Weights of a small image classifier: depths [6, 6, 6], trained on capsule endoscopy frames (Kvasir-Capsule).
Rows from block 8, named by matrix and row number. Each number is 128 + 24 x the weight over its row's rms, rounded and kept within 0 to 255. All counts start at 0. After the name is the row's rms in percent of the matrix's.
# convs1: 3x3 conv (model.blocks.8.convs.1.weight, 96x96x3x3), inputs 48-55, a 3x3 kernel for each
convs1.1 102 [128 128 128  73 128 152 128 128 128 128 128 128 194 150 128 128  97 128  92 128 129  70 154 105 109 150 128 132 128 127 109 156 108  91 128 128 128 136 150 124 128  54 128 128 143 110 128 118 128 190 128 178  95 118  89 128 128 128 128 128 128 128 128 111 123 169 128 130 124  78 166 197]
convs1.2 108 [120 137 128 137 143 128 128 128 157 172 128 124 128 128 128 128 128 107 221 128 161 128  92 128 128 118 129 128 128 206 116 153 128 128 163 108 128 146 128 128 121 128 128  94 128 120 153  89 128 128 128 139 128 128 128 176  94 129 128 128 128 162 128 186 128  76 128 128 128 128  59 128]
convs1.3 094 [177 128 128 128 128 106 128 116 128 139  95 143 128 155 128 128 112 128  76 128 128 128 107 128 128 106 128 128 129 128 128 128 128 128 131 138 128 118 128 128 128 128 139 166 168  99 128 128 104 152 128 128 158 167 128 157 179 128 101 128 176 128 157 130  88  90 128 128 128 135 128 169]
convs1.4 104 [128 164  98 128 132 134 128 116 109 128 128 105 128 128 100 128  95 128 128 111  83 128 146 156 155 109 122 175 128  97 113 128 146 156 128 187 135 128 128 128 137 124  95  94 115 128 104 144 128 202 128 122 152 128 128 128 119 128  58 128  57 108 140 173 143 159 128 128 128 128 133 174]
convs1.5 106 [133 214 143 120 128 128 132 128  78 128 148  90 128 128 131  91  61 170 156 151 118 128 128  69 126 128 166 128 128 128 128 132 128 128 152 128 128 120 128 128  83 128 128 199 177 120 128 128 116 128 128 128 128 128 128 128 128 128 128 128  79 128 128 128 128 128 128 128 197 128 106 128]
convs1.6 100 [152  99 128 128  78 128 128 128 160  97 155 160 128 128 128 128  99 128 183 128 128 128 113 128  79 128 128 114 122 111 128 128 128  82 117  78 128  98 128 128 128 128 141 155 155 115 128 164 128 182 128 119 214 128 128 171 106 128 175 128 128 128 128 136 128 153  94  96 216  90 102 207]
convs1.7 098 [128  94 128 128 128 127 128 182 128 128  83 127 128 113 156 129  89 128 142 128 128 128 128 128 128 128 127 113 139  97 128 129 128 201 104 103 128 128 138 147 128 136 105  72 159 137 128 128 188 128 114 128 141 128 128 152 120 128 128  58 128 128 128 158 128 128 128 128 139  85 104 128]
convs1.8 110 [135 128 128 170 128 111 168  80 108 116  95 128 110 128 128 128 123 128 141 130 126  92 128 128 128 130  71 130 117 136 119 128  98 111 145 128 128 128 128 160 128 178 128 122 128 128 128 128 101 128 120 181 115 128 162 128 126 128 128 128 128 106 111 140  85 100 128 128 170 128 128 128]
convs1.9 110 [128 171  96 151 148 128  66 128 128 170 156 128 128 113 160  93 203  88 117 128 141 120 153 128  97 113  98 145 128 133 142 128 128 128 128 152 112 128 128 133 128 165 128 128 101 128 128 128  78  80 101 128 147 128 128 107 105  91 196 128 128 112  71 128 128 157  93 123 187  65 128 128]
convs1.10 090 [128 128 133 128 128 128 128 128 142 131  86 128 128 128 128 173 128 128 128 166 128 137 109 128 126 128 128 128 128  80 128 128 128 128  58 128  97 128 163 182  99 144 128 128  88 126 170 128 128 128 128  88 117 152 128 178 128 113  97 128 137 128 168 119 134  96 128 167  90 165 128 171]
convs1.11 102 [128 169 129 128 128 152 154 132 128 155 128 128 145 136 121 112 128 122  91 112 183 117 102 128 121 111 202 170 128 128 163 138 128 128 128 128  82 104 186 149 128 128 128 128  83 151 128 128 128 122 137 128 128 160 128  88  98 143 135 164 128 128 128 114 128 165 124 128 141 126 128 215]
convs1.12 101 [128 160 169 128 101 102 144 128 105 167  78 114 120 209 128 128 128 128  73 128 112 128 128  90 129 128  99 128  92 128 140 187  79 112  57 128 128 134 162 128 151 158 185 157  74 128 158  57  73 128  83 128  86 146 143 114 114 128 112 128 158  72 104 102 107 128 128 132 128 128 134  77]
convs1.13 099 [ 94 128 173 128 128 128 155 149 141 128 128 128 128 128 141 128 128 176 106 152 157 167 128 120 128 128 211  82 128 128 128 159 128 128 144 155 128 112 154 128 114 128 128  87 109 128 128 128 128 198 142 128 128 128 146 128 164 128 112 128 128 128 128 147 163 128  91 128 128 128 128 128]
convs1.14 102 [112 144 137  96 128 128 128  84 171 128 102  45 120 155  89 128 128  97 128 128  73 167 124 164 128 119  84 127  99 117 124  94 128 154 124 151 128 149 128 145 128 157 128 185 128 128 107 113 128 128 128 155 128 128 128 125 128 128 128 128 128 185 117 128 162 128 128 119  74 141 128 128]
convs1.15 099 [173 128 128 128  84 128 128 128 128 128 118 185  89 128 128 128 157 153 158 128  79 128 128 128 128  98 128 128 128  96 129 148 128 113 169 128 128 128 152 128  64  98 128 128 128 128 128 102 128 193 128 128 128 128 163 119 128 128 148 144 128 132 157 140 128 137 128 128 177  80  85  93]
convs1.16 094 [128 128 165 128  98 128 128 128 128  96  69 128  84 128 128 137 128 128 128 128 129 128 128 128 128 128 128 148 128 128 167 169 128 128 114  92 120 128 128 122 119 174 128 138 120 128 128 128 117 121 147  98 128 162 141 128 152 128 128  99  87 128 128 113 115 128 123 128 128  85 108 124]
convs1.17 100 [114 128 128 151 128 106 128 142 171  91 128 161 128 162 128 128 116 158 128 128 128  74 119 128 128 151 128 105 128 128 148 128 128 128  55  78 128 128 128 128 150  78 128 174 128 115 128 180 128 146 151 149 128 128 127 118 128 125  84 128 128 128 128 128 128  69 128 172 128 128 128 128]
convs1.18 097 [129 128 128 128 128 170  81 121 138 129 128 128 128 128 128 144 128  76 123 128 128 128 128 128 141 154 129 136 128 139 128 131 128 128 128  85 110 196 156 128 119 213  82  49 134 128 144 128 128 128 128 128 158 111 128 174 128 128 154 118 119 155 123 128 128 128 126 137 128 107 153 128]
convs1.19 100 [107 144  84 161 128 128 128 202 128 103 128 128 128 128 110  55 132  89 128 116 128 116 171 128 128 128 163 128 145 128 145 128 128 128 128 104 138  45 101 146 128 147 146 148 128 128 128 120 128 174 128 128 128 128 128 128 128 182 128 128 128  67 128 128  75 107 128 234 128  96 160  96]
convs1.20 112 [187 128 144 126  53 128  93 198 168 128 128 153 128 128 128 128 128 175 126 149 128  73 128 204 128 176 125 101 128 128 128 118  89 128  96 128 187  86 128 128 128 128 106 136 159 161 111 128 128 128 128 128 118 110 128 128  80 105 128 134 128 128 114 128 128 114 105 128 154 108 181 139]
convs1.21 091 [128  68 131 128 128 128 127  99 145 160 128 136 104 128 128 128 128 128  77  40 116 128 128 130 128 147 128 128 160 152 112 128 128  93 128  76 128 128 128 126 128 128 184 128 141 128 128 128 142 128 108  81 128 128 145 167 128 128 128 148 128 147 128 128  96 143 128 139 137 153 100 128]
convs1.22 092 [102 136 136 128 138 128 128 128 128 128 150 173  87 162 193  76 128  91  85 128  86 128 128 128 150 182 154 126 180 128  82 128 128 128 128 111 139 128 128 128 128 128 139 128 128 156 195 128 125 128 128 107 128 128 128 120 153 152 128 153 128 128  78 128 130 128 154 118 128 107 128 109]
convs1.23 086 [125  94 128 128 128 128 128 128 128 128 128 107 128 128 128 128 128 149 121 128 128 177 135 157 122 128 160  94 128 110 128 119 151 135 115 128 128 128 128 128 128 128 128 223 174 104 128 117 101  97 133 139 162 144 128 134 144 144 128 128 128 128 128 124 128  60 234 110 128 109 150 180]
convs1.24 101 [128 128 207 107 128 128 121 128 128 141 128 118 104 128 128 128 149 128 128 128 128 128 165 128 124 128 128 128 128 128 128 128 109 128 158  91 128 111 128  52  96 128 128  86 125 127 113 128 128 128 184 173  37 128 128 136 128 128 128 151 127 152 128 128 128 128 128 128 135 136 128 165]
convs1.25 110 [128 128 194 128 141 128 128 182 128 128 142 128 144 134 128 137 128 142 104  82 150 128 174 146 183  91 128 128 128 128 146 128 161 128  90 128 128 131 128 100 165 115 133 139 128 128  84 128  98 205 128 128 128 146  83 106 155 187  98  97 128 149 100 128 128 128  98 158 128 128  83 128]
convs1.26 092 [128 128 128 128 128 125 108 128 156  83 128 115 176 128 128 128 156 128 128  98 128 128 128 128  73 128 128 128 126 128 128 125 128 138 112 128 115 128 128 128 174 128 200 128 128 129  76 128 128 174 110 166 233 128 128 128  92 104 128 128 130 146 128  47 128 128 128 128 128  71 128 161]
convs1.27 104 [101 128 128 128 128 128 129 128 128 128 161 128 128  95 128 125 128 128 128 128 128 159  90 109 128 144 112 128 153 142 128 138 128 128  79 128 128 145 174 128 128 119 113 128 128 128 128 164 128 128  89 128 133 150  69 128 128 128 128 110 141 106  97 128 128 128 128 162  72 128 128 170]
convs1.28 102 [124 128 128 196 191 127 128 128 128 128 174 115 128 128 123 128  96 128 180 175 128 126 128 131 128 100 128 128 128 128 128 107 105  84 132 141 141 128 154 128 128 100  81 140 149  88 143 128 137 128 128 128 128 195 128 246 128 128 148 128 121 128 128 128 128 128 198 128 128  84 110 128]
convs1.29 090 [128 128 128 128  98  56 128 128 128 116 128 128 128  87 128 128 128 120 143 128 128 128 128  94 128  77 112 158 103 160 128 128 146 128 128 113  95 128 128 128 128 123 128 128 160 108 128 107 128 152 128 105 128 128 128 128 128 128 108 120 141 128  91 128 128 128 128 128 128 187 128 165]
convs1.30 101 [128 143 111 128 180 112 124  95 128 121 128 128  95 116 174 130 128 128  88 107 128 128 128 135 128 128  68 153 128 158 121 109 134 191 128 128  69 128 128 128 141 128 128 128 147 128 128 141 116 128  97  69 128 128 128 185 100 144 128 125 128  97 128 155  88  77  78  94 122 136 115 128]
convs1.31 104 [118  90  99 127 128 107 128 108 128 103 128 126 128 128 128  67 128 128  65 128  87 128 165 128 128 128 128 113 180 108 108  84 150 128 143 128 117 128 170 186 154 113 128 128 128 128  90 128  93 144 128 128  90 171 128 128  93 128 128 128  98 128 128 128 158 114 203 128  86 181 148  76]
convs1.32 100 [128 196 109 197 202 128 128 177 128 144 201 172 136 134 136 116 128 136  67 140 128 128 128 128 101 101  52 167 128 143 128 128 128 141 128 128 165  77 146 128 138 144  88 155 128 128 128 128 128 128 148 128 116 128 118  77  87 117 158 128 109 182 139 128 113 128 109 120 128 111 165 128]
convs1.33 101 [128 123 128  75 151 128 128  92 128 128 205 128 119  86 205 128 159  72  78  93 128 190 148 128 151 128 128 128 185 164 128 128 128 105 102 128  94 128 157 128 128  69 128  83 151 167 128 102 121 168 128 128 136 164 128 121 128 108 126 121 106  91 128 188  64 128  74 205 128 128  62 133]
convs1.34 101 [ 98 128 128 128 130 123 193 128 116  95  84 128 134 180 103 128 128 128 165 128 128 107 188 121 128 119 128  51 131 128 120 179 153 129 128 195 158 128 100 161 122 128 128 128 128 198 111 139 128 130  85  40 128 128 128  96 128 128 135 111  95 138 128 128 128 128 116 128 102 128 161 128]
convs1.35 100 [128 146 128 171 128  98 128 128 128 123 128 128  79 128 128 128 125 128 151 173  88 190 128 105 138 128 134 174 128 175  91 111 110 108 128 128 128 128 121 128 155 154 128 128 100 131 128 128 128 128 193 128 128  95 209 182  83  90 128 128 170 128 179 128 163 128 128 128 128 115 126 128]
convs1.36 102 [136 114 116 159  98 128  78  77 128 128 195  73 128 124 128 164 128 128 128 128 171 151 128 150 108 128 171  88 128 128 128 128 128 183 128 128  92 167 128 202  85 181 172 128 112  47 128 130 150 128 128 112 145 128 128 174 113  54 151 107 128 155 148 128 128 128 128 189 128 151 128 128]
convs1.37 097 [128 128 107 128 131 128 128 117 128 128 128  92 128 128 135  81 118 128 128 139 128 128 128 128 128 132 137 190 128 128 123 128 177 128 128 128 150 154  78 128  54 128 128 128 132 128  99 133 119 128 128  95 177  94 128 128 128 128  80 128 128  80 128  97 144  65 200 128 128 128 128 147]
convs1.38 096 [ 98 122 128 102 128 128 128 154 128 156 128 128 119 128 101 135 166 128 164 116 100 128 128 128 145 123 128 128 128 137 128 181 128 128 128 102  73 128 151 155 128 128 128 128 150 128 108 128 128 166 113 148 128 122 128 128 128 144 146 128 128 122 143  66 115 128  89 162 128 128 226  83]
convs1.39 100 [128 130 121 128 136 128  93 128  82  57 140  91 176 128 139 108 128 128 128 128 130 128 128 128 102 128 128 128 128 128 129 126 128 128 128 128 176  87 128 167 128 128 160  91  84  59 157 128  79 128  93 139 128 135 128 208 128 113 128 146 128 136 128 128 128 128 128 123 161 123 177 128]
convs1.40 102 [128 157 130 119 125 122  74 175 128 128 107 190 151 128 115 131 128 128 128  98 151 109 171 128 162 123 197 128 215 174 216  76 157 104 126 119 115 128 128 128 128 183 115 137 198 128 163 123  94 116 128 149 128 128 128  73 128 143 150  95 123 103 128 128 112 148 128 166 100 100 128 128]
convs1.41 101 [140 126 125 128 128 111 128 161 128 141  73 157 115 128 128 131 128 167 121 170  80 100 128 128  82  79 149 112 128 119 128 205 128 128 128 104 128 111  84 156 148 128 128 128 128 132 103 128 128 128 128 128 128 128 128 128 161 164 128 128 128 153 153 128 103 152 151 128 128 156 217 128]
convs1.42 108 [128  88 106 177 128 128 141 114 134 128 128  91 128 120 128 129 113 128 128 128 128 121 128 128 115 128 128 132 136  94 128 128 131 160 128 128 128 141 155 128 128 195  92 118 128 128 128 109 128 128 152 153  79 115 128 110 128 111 128 128 128 123 128 160 113 128 117 109 128 128 128  39]
convs1.43 111 [ 85 172 128 128 196 128 128 129 128 118 140 144 128 128 128  69 128  93 128 169 128 109 128 128  95 128 117  89  92 128 124 128 132 129 163 136  55 137 128 106 128 128 182 141 113 119 106  60 128 167 164 111 112 124  94 128  89 173 128 128 112 155 128 172 128 153 128 128 128 128 128  96]
convs1.44 098 [128 138 128 128 128 128 128 128 128 158 128 128 124 147 132 128 128 128 128 101 128 128 176 128 128 128 107 128 128 128 128 128 128  81 128 128 150 128 128  73 133 174 183 128 112  75 128 128 128 199 128 160 136 128  46 128  99 128 128 128 153 161 128 161  91  88 128 130 128 117 128 128]
convs1.45 098 [128 170 160 114 128 128 128  95  82 128 128 128 147 128 128 128 121 128 128 128 128  96 126 127 128 189 155 140 146 125 104 138 157 138 137 128 134 128 141 128 100 130 209  91 128 122  85 112  83 128 128 128 151 113  96 128 108  93 100 114 128 163 148 128 128 128 128 190 109 128 128 119]
convs1.46 094 [ 70 105 128 157 122 123  99 128 134 128 128 128 128 128 101 116 128 128 128 128 205 128 128 130 128 128 128 128 128 114 101 128 114 128 131 128 128  93 128 128 128 154 164 128  91 128  98 128 128 128 113 163 127 128 128  91 137  77 128 128 106 138 128 134 128 128 128 143 128 134 128 128]
convs1.47 094 [184 128 110 114 122 112 128 108 143  90 109 104 128 168 148 137 128 126 128 128 143 180  97  99  68 106 128 128 128 133  88 195 117 139 144 128 103 128 125 128 146 128 128 147 168 128 129 153 128 128  99 118 171 128 177 149 143 128 128 128 128  86 128 128 154 121 156  81  89 128 203  88]
convs1.48 109 [112 173  96 128 128 128 128 128 133 128 128 128 122 128  94 128 110  54 114 128 117 133  80 109 128 154 128 128 153 149 128 128 164 101 128 128 162 130 128 128 101 115 128 128 128 132 128 140 128  86 128 128 128 153 160 144 128 194 128 143  79 128 136  84 115 128  81 128 142  94 128 128]
convs1.49 094 [128 113 128 128 128 128 127 147 138 199 132 108 128 125 128 168 128 128 128 181 128 128 192 172 128 153 156 128 102 144 142 128 153 128 111  71 128 100 128 128 128 128 128 128  99  79 128 159 128 128 161  88 128 224 128 128 132 128 128 128  75 128 128 128 128 132 110 125 128 128 128 130]
convs1.50 093 [138 128 113 116 128 128 128 128 102  87 192 145 111  82 181 171 128 111 128 128 128 128 178  91 159 128 128 131 136 125 128 128 128  94 128 128 128 128 185 167 124 128 169 112 128 128 103 128 128 173 128 128 128 128 164 128 139 145 130 130  98 128 152  91 111 173 128 171 128 128 128 128]
convs1.51 094 [109 128 128 141 128 138 146 128 113 128 128  98 128 128 128 128 128  96 128 128 128 128  87 136 128 144 128 100 128 118 115 136 128  77 128  79 142 113 128 128 128 128 146 103 129  77 128 128 128 182 128 128 147 105 128 128 128 103 128 128 128 128  93 189 101 163 128 110 180 128 185 128]
convs1.52 102 [128 105 128 128 128 132  79 128 101 139 128 154 118 128  96 142 128 128 122 178 128  85 128 128 128 192 128 102  90 140 180 180 128 128 137 135 200 128 128 114 128 128 125 128 128  97 128  90  92 128 128 151 128 128 171  91 128 128 101 128 128 128 128 128 109 128 128 120 128 128 143  82]
convs1.53 101 [191 116 136 173 111 128 128 131 120 128 128 110 129 122 128 153 128 144 114 155 128 155 128 128 124  85 128 128 113 128 140 128 168  89 128 128 128 128 128  63 186 128 128 176 128  72 104 128 128 128 128 128  64 151 148 122 128 123 128  89 128 128 171 128 161 159 128 198 115 128 128 128]
convs1.54 098 [128 128 128 160 103  95 128 178 135 171  99 179 128 128 128 128 128 128 128 128 128 121 103 116 128 128 143  98 128 119 128 128 176 128 128 128 128  50 186 121  89 128 128 194 165 128 128 128  60  70 128 128 161 128  97 126 128 128 114 128 130 153 128  95 128 128  58 128 188 205 128 170]
convs1.55 099 [128  95 128  98 128 128 119  97  66  82 128 187 128 153 128  94 128 128 155 128 128 128 128 206 128 128 118 128 128 136  99 115 128 104 128 128 128 128 126  96 139 128 128 128 128 151 128 128  96 128 210 128 128 128 128 133 128 128 128 128 131  94 152 112 125 105 128 156 201 167 128 135]
convs1.56 093 [128 139 128  60 132 128 208 143 128 140 128 123 128 156 128 128 156 128 104 144 128 128 128 128 128  98 128 184 138 128 128 128 155 111 128 160 128 104 129  97  97 128 128 128  95 140 128 128 128 100 154  94 165 128 156 128 124 128 128  91 128 128 151  79 128 131 128 128 127 128 128 128]
convs1.57 097 [135 128 128 123 128 128 128 128 128 105 128 128 128 127  83 128 128 128  56 123 100 128 128 149 128 139 128 161 128  98  86 128 105 128 101 161 128 110  88 128 150 128 128 128 165 128 128 143 128 128 128 103 128 188 108 103 128  87 146 128 128 128  86 128 128 161 128 128 132 150 128 128]
convs1.58 110 [127 147 128 128 139 173 100 128 128  87 116 128 144 128 126 119  91 128 170 112 167 128 128 124 128 128 162 128 128  93 128 128 128 128 128 128 128 164 168 158 128 128  85 128 128 113 128  87 119 128 128  74 142  79 128 128 134 168 154 128  63 128  95 128 123 114 120 128 184 100 158 128]
convs1.59 101 [128 139 128 132 114 128 128 128 106 128 135 138 110 144 128  86 128  88 128  82 105  74 128 132 158 128 156 128 183 188 121 132 128 128 102 105 128 141 194 128 148 149 128 128 101 117  97 128 128 211 128 114  73 127 214 147 128 128  81 104 128 128 128 152 128 161 128 165 128 128 128 128]
convs1.60 107 [137 128 130  83 128 128 128 128 141 123 128 128 124 128 128 139 128 128  75 128  82 182 149 105 128 128 128 113 128 192 128 118 128 135 120 128 125 128 152 128 128 118 128 128 106 128 128  73 128 184 118 130 128 128 128 128 101 128 157 151  76 128 108 179 138 128 128 128 120 100 132 105]
convs1.61 102 [110 121 128 138 148 168  92 214  93 128 128 128 127 125 128 128 128 128 128 128  64 128 128 109 144 141 203 128  94 157 164 154 155 139 128 128 128 128 128 128  86 128 128 128 164 128 128 128 128 128 128 128 136 128 128 128 128 128 143 128 121 115 128 128 104 128  78 128 215 128 128 155]
convs1.62 103 [ 95 102 128 128 128 128 128 134 128  88 128 128 128 128 147 174 128 128 128 119 120 126 128 181 128 171 128 112  86 128 169 128 125 122 128 128 128 128 128  70 128 128 128 111 128 128 165  85 128 153 128 128 128 128 173 128 128 146 152 137 128 114 167 121 128 128 128 128 128 128  55 128]
convs1.63 094 [130  92 105  99 128 128  86 138 128 163 128 128 128 123 128 122 135 128 150 109 128 128 175 128 147 128 157 166 128 106 127 128 162 128 121  85 128 135 128 166 173 128 100 158 123  95 174 128 157 202 140 120 117 128 183 128 128  97 128 128 128 128 105 140 150  86 128 128 128 128  85 153]
convs1.64 092 [128 174 128 145 117 128 128 128 128 101 128 175 126 128 104 105 147 179 128 154 114 111 128 128  88 139 128 121 159  89 128 128 165 120 128 153  98 123 128 110 165 128 128 158  54 128 128  81 110 128 128 128 212 211  94 128 128 150 110 128 166 163 128  81 167  94 128 127 142 128 158 221]
convs1.65 099 [110 151  95 128 128 128 128 128  91 128  81 128 154 128 128 128 128 157 128 128 128 112 177 120 128 128 114 128 138 157 128 128 128 128 132 128 130 128 128 143 128 128 125 109 128  69 128 102 161 255 115 158 128  96 127 128 130 128 128 128 109 128 133 159 128 138 128 145 128 128 128 123]
convs1.66 102 [128 128 128 128 164 128  90 128 128 128 115 128  78 128 128 200 128  89 158  89 128 160 128 117 144 128 128  94 128 128  89 128 128 178 128 128 142 158 128  93 128 128 128 114 128 114 128 128 128 128 128 128 128 128 128  98 163 123 102 113 153 140 128 165 128 160 160 139  95 140 128  91]
convs1.67 105 [128 166  91 128 128  84 160 105 161 120 128 128 103 130 149 128 128 128 180 128 128 128 128 128  98 106 135 128 128 128 159 132 181 115 128 115 122 128 128 128 128  74 147 128 128 128 128 128 128 128 134 128 142 131 128 128 128  93 128 128 128  77 130 111 128  82 128 128 128 128 128 128]
convs1.68 108 [128 128 119 168 139  90 121 128 128 128 128 128 138 103 165  71 126 154 128 128 128  72 127 198 137 119 147 128 148 128 128 158 163  81 128 128 128 128 114 128 137 128 128  93 155 170 152 141  86 140  84 111 128 124 128 133 113 128 119 166 128 128 128 187  45 148 128 128 149 128 128 128]
convs1.69 089 [ 84 128 128 128 128  96  94 128 134 128 128 202 100 128 158 128 143 174 103 128 128 103 128 128 141 128  73 128 128 126 148 128 128 128 144 145 128  98 100 128 128 128 128  85 128 128  84 153 128 114 101 128 134 128  88 128 128 128 128 128 128 194 144 129 102  94 128 128  89 148 128 116]
convs1.70 103 [128  99 137  76 109 117 128 128 142 162  81 107 128 128 128 145 107 114 128 138  76 107 139 128 128 128 128 128  94 128 128 171 167 103  54 128  68  76 128 128 128 142 171 135 128 128 180 128 128 128  97 162 128 105 135 128  93 160 128 128 128 113  91 128 124 128 128 128 135 182 128 128]
convs1.71 096 [ 98 128 128  90 128 128 128 131 128 128 161 128 128 144 122 183 128 128 178 124 105 147 128 202 102 128 161 128 100 152 128 192 113 149 117 105 128 103 121 128 146  71 128 129 128 120 128 128 128 137 168 128 171 128 149 128  92 175 138 128 128  95 181 128 128 128 115 128 128  93 134 128]
convs1.72 094 [128 140 128  90 128  71 128 103 128 128 128 128  72 158 128 128 134 143 144  88 128 123 154 111  87 128 128 110  97 199 128 128 168 128 128 128 128 105 128 128 142 128 112 128 128 176 128  72 128 120 128 128 128 128 128 138 128 128 128 128 128 167 128 128 128 128 160 128 177 128 128 128]
convs1.73 091 [214 198 150 128 168 128 128 128 128 128 128 145 128  84 117 106 128 128 128 128 128 128 142 128 160  86 149 128 128 128 128  89 162  88 128 128 128 128  80 123 128 128 128 176 128 180  63 104 108 142  94 157  46 156 121 128 134 128 138 128 128 115 128 128  90 176  76 128 141 148  99 150]
convs1.74 096 [128 114 110 128 128 128 128 128 128 128 128 128 128 128 128 128 129 128 128 100 128 128 128 152 143 151 161 128 134 128 103 128 151 130 128 104 128  86 128 128 128 113 168 133 114 122 128  72 128 148 128 133 128 128 128 128 128 128 128 122 128 135 174 128 128 128 124  96 128 138 128 128]
convs1.75 101 [128 117 134 113 130 171 128 128 157 128 128 137 152  68 169 128 190 136 109 116  92 138 162 110  76 128 112 128 128 175 123 128 128 128 128  99 170 128 107  88 128 118 128 130 128 109 159 128 150 128 133 128 128 128 128 105 128 123 128 123 180 128 128  85 128 146 117 128 150 102  94 128]
convs1.76 109 [152 128 128 128 128 177  90 128 108 128 170 185 128  93 128 207 128 128 128 128 128 128 128 128 110 128 110 153 128 157 119 158 128 134 141 152 128 125 128 128 117 155 128 109 144 186 128 142 107 128 129 166 133 128  58 153 128 128 137 182 160 128 128 128 128 139 102 128 176 211 174  76]
convs1.77 109 [128 128 128 128 128 116 128  92 128 100 155 116 128 128 128 105 128 128  91 128 121 176 184 127  82 152 133 128 128 128 128  53 128 153 128 128 121 117 180 128 142 170 128 126 102  83 130 128 100 116 128 101 128 128 128 145 191 128 128 128 128 121  96 100 183 128 128 195 172 117  82  94]
convs1.78 094 [ 99 128 116 128 128 106 130 128 154  93 116  87 128 128  43 128 140 171 128 128  99 128 128 128  97 172 129 128 128 128  67  62 128 128 128 128 128 128  85 128 170 128 128 172 152 128 165 113  80 128 128 128 128  86 132 128  56 164 128 128 128 128 128 128 158 128 140 128 171 128 122 105]
convs1.79 095 [128 128 141 128  94 144 128  98 128 112 128 138 128 128  86 152 157 207 128  58 128 183 128 181 120 128 128 119 128 128 128 156  74 123  97  77  98 214 128 128 128  64 128 141 120 128 143 128 128 128 172 128 128 128 128 128  72 128 145 140  88 128 128 100 194 154  38 128 128 128 128 128]
convs1.80 093 [128 128 128 163 128 193 167 128 212 157 128  97 128 128 128 128  59 154 128 128 128 128 128 128 126 128  82 128  98 111 128 128 125 111 128 122 128 136 128 128  95 103  50 107 131 128 144 128 105 197 138 110 128 128 128 128 119 128 124 104 161 128 158 149  87 151  67 157 146 128 128 128]
convs1.81 103 [133  85 128  81 163 128 128  87 147 192 132 142 142 128 139 147 128 159 138 128 128 134 111 125 128 128  80 127 128 128 133 128 178 128 128 137 128 128 128 139 128 128 123 128 128 128 119 128 128  87 177 115 186 143 116 128  61 128 117 128 128 133 185 128 128 128 128 128 128 140  87 158]
convs1.82 094 [128 145 128 128 128 128 128 137 171  83 139 128 128 128 128 161 128 128 128 105  83 128 191 172 167 128  92 136 138 128 128 183 128 140 128 172 148 128 128 164 106 128 128 105 128  76 128 151  52 128  79 128 199 128 128 128  98 128 128 104  52 130 131 119  85 128 117 148 128 128 128 118]
convs1.83 098 [128 128 128 128 128 174 128 162 125 128 156  82 128 128 101  72  49 128 133  88 127 128 193 128 128 128 128  73  88 128 147 128  83 125 128 136 103 128  98 163  84 128 169 134  85 128 128 143 128 128 128 105 227 136 128 128 128 128 128 128  94  96 108 123 128 128 128 128 109 128 128 128]
convs1.84 102 [128  97 104 128 128 128 125 163 128 148 128 128 128 128 157 128 141 128 112 128 236 119 135 144 128 138 128 128 128 128 160 177 128 128 128 150 125  88 128  90 128 128 128 128 161 164 112  97 103  97 128  94 114 128 117 171 128  94 128 128 128 128 128 128 128  97 128 128 128 123 106 152]
convs1.85 099 [113  99 115 128  97 115 200 183  97 128 128 128 129 128 128 128 177 128 128 128 133 128 120 174 105 100 159  56 128 128  66 128 123 116 139 128 128 157 128 178 150 128 128 124 102  90 128 128 128 128 128 128 128 191  78 128 128 128 175 145  71 109  50 132 128 128 128 128 134 128 137 138]
convs1.86 090 [140 183 128 123 103 128 128 150 128 109  96 128 128 110 128 181 128 168 128 152 128 146 128 145 128 128 198 128 175 128 141 128 128 104 162 112 195 132 128 138 123  59 110 130  80 128  88 135 128 128 128 149 207 163 128 176 158 128 128 128 128 132 184 188 123 128 128 128 128 136 128 165]
convs1.87 104 [128 101  72 128 171 128 153 148 113 128 167  99 128 128 128 106 122 128 128 115 128 162 128 117 128 128 128 128 128 167 128 142 128 117  46 119 172 141 128 128  96 128 148 128 101 128 128 128  96 127 128 128 163 128  69 128 163 150 128 151 128  94 119 128 114 126 128 130 128 110 109  86]
convs1.88 106 [ 81 128  93 128 172 128 128 128 128 124 140 128 128 128 134 121 147 125 136 128 128 128 128 108 128 145 100 128 107 124 124 128 128 128 128 197 128  96 128 128 159 128 128 128  94 128  83 184 127 128 151 128 105 171 122 128 128 151 106 128  80 128 163 159 121 128 242 128  85 128 128  75]
convs1.89 107 [128 130 118 106 104 116 128 117 128 128 128 128 104 149 132 153  89 129 128 128 128 128 128 129  94 165 150 128 128 107 128 136 123 128 115 129  73 196 128 153 135 211 128 128 128 128 128 153 107 137 147 140 183 130 128 207 134 128 120 128 114 144 111 128 153  70 128 155 156 128 128 128]
convs1.90 103 [ 97 128 105  88 136  77 128 128 129 157 128 133 128  99 128 128  78 128 128  95 138 128 161 128 107 154 110 128 157 146 113 166 128  87 100 117 128 128 128 128 119 128 128 117 128 139  55 128 128 139 128 128 128  91 128 128 128 128 128 177 128 161 128 128  77 162 117 128 109 133 154 126]
convs1.91 100 [128 128 128 141 158 128 118 115 169 191  91 153 128 128 128  91  77 128 128 197 128 110 144 128 111 107 128 128 128 154 128 128 128 128 128 128 152 128 118 116 116 128 128 128 112 128  97 128 119  93  91 128  98 149 128 136 108 128 140 128 112 132 128 128 128 101  97 128 132 128 125 128]
convs1.92 097 [128 125 128 128 128 128 128 109 169 101 128 139  95  90 128 112 139  91  91 128 107 179 128 128 164 104 143 148 161 128 128 155 178 120 128 128 128 128 128 128 128 128 128 116 112 105 128  63  93 128 191 128 128 189 128 135 128 190 128 128  71 111 128 110 128 172 127 128 128 128 118 128]
convs1.93 101 [117  95 128 128 140 164 177 128 128 129 187 194 128 128  85 103 132 128 128 132 128 152 128 112 107 145 107 136 128 129 128 206 128 186  92 116 128 128 128 128 136 128 102  95 128 160 128 128 173 128 128 128 120 134 128 128 155 128 186  99 128 136  95 121 144 128 148 128 208 159  91 181]
convs1.94 103 [128 128 128 144 147 108 128 133 123 128 128 128 159 128 132 128  96  83 130 128  63 128 128 128 128 128 128 128 114 128 128 128 110 128 167 107 128 135 128 128 134 103 128 128 128 128 128 128 128 128  70 136 177 125 109 128 128 128 128 127 104  92 120  87 162 128 128 133 102 174 128 128]
convs1.95 097 [128 128 128 161 150 171 128 147 128 128 128 114  57 160 112 163 128  91 128 134 128 128 128 120  64 179 169 128 128 128 128 140 128 128 128 116 117  93 128 121  90 121 203 128 120 128 128  93 128 130 128 160 128 177 159 144 128 128 128 128  85 142 188 150  62 142 128 128 160  82  85 128]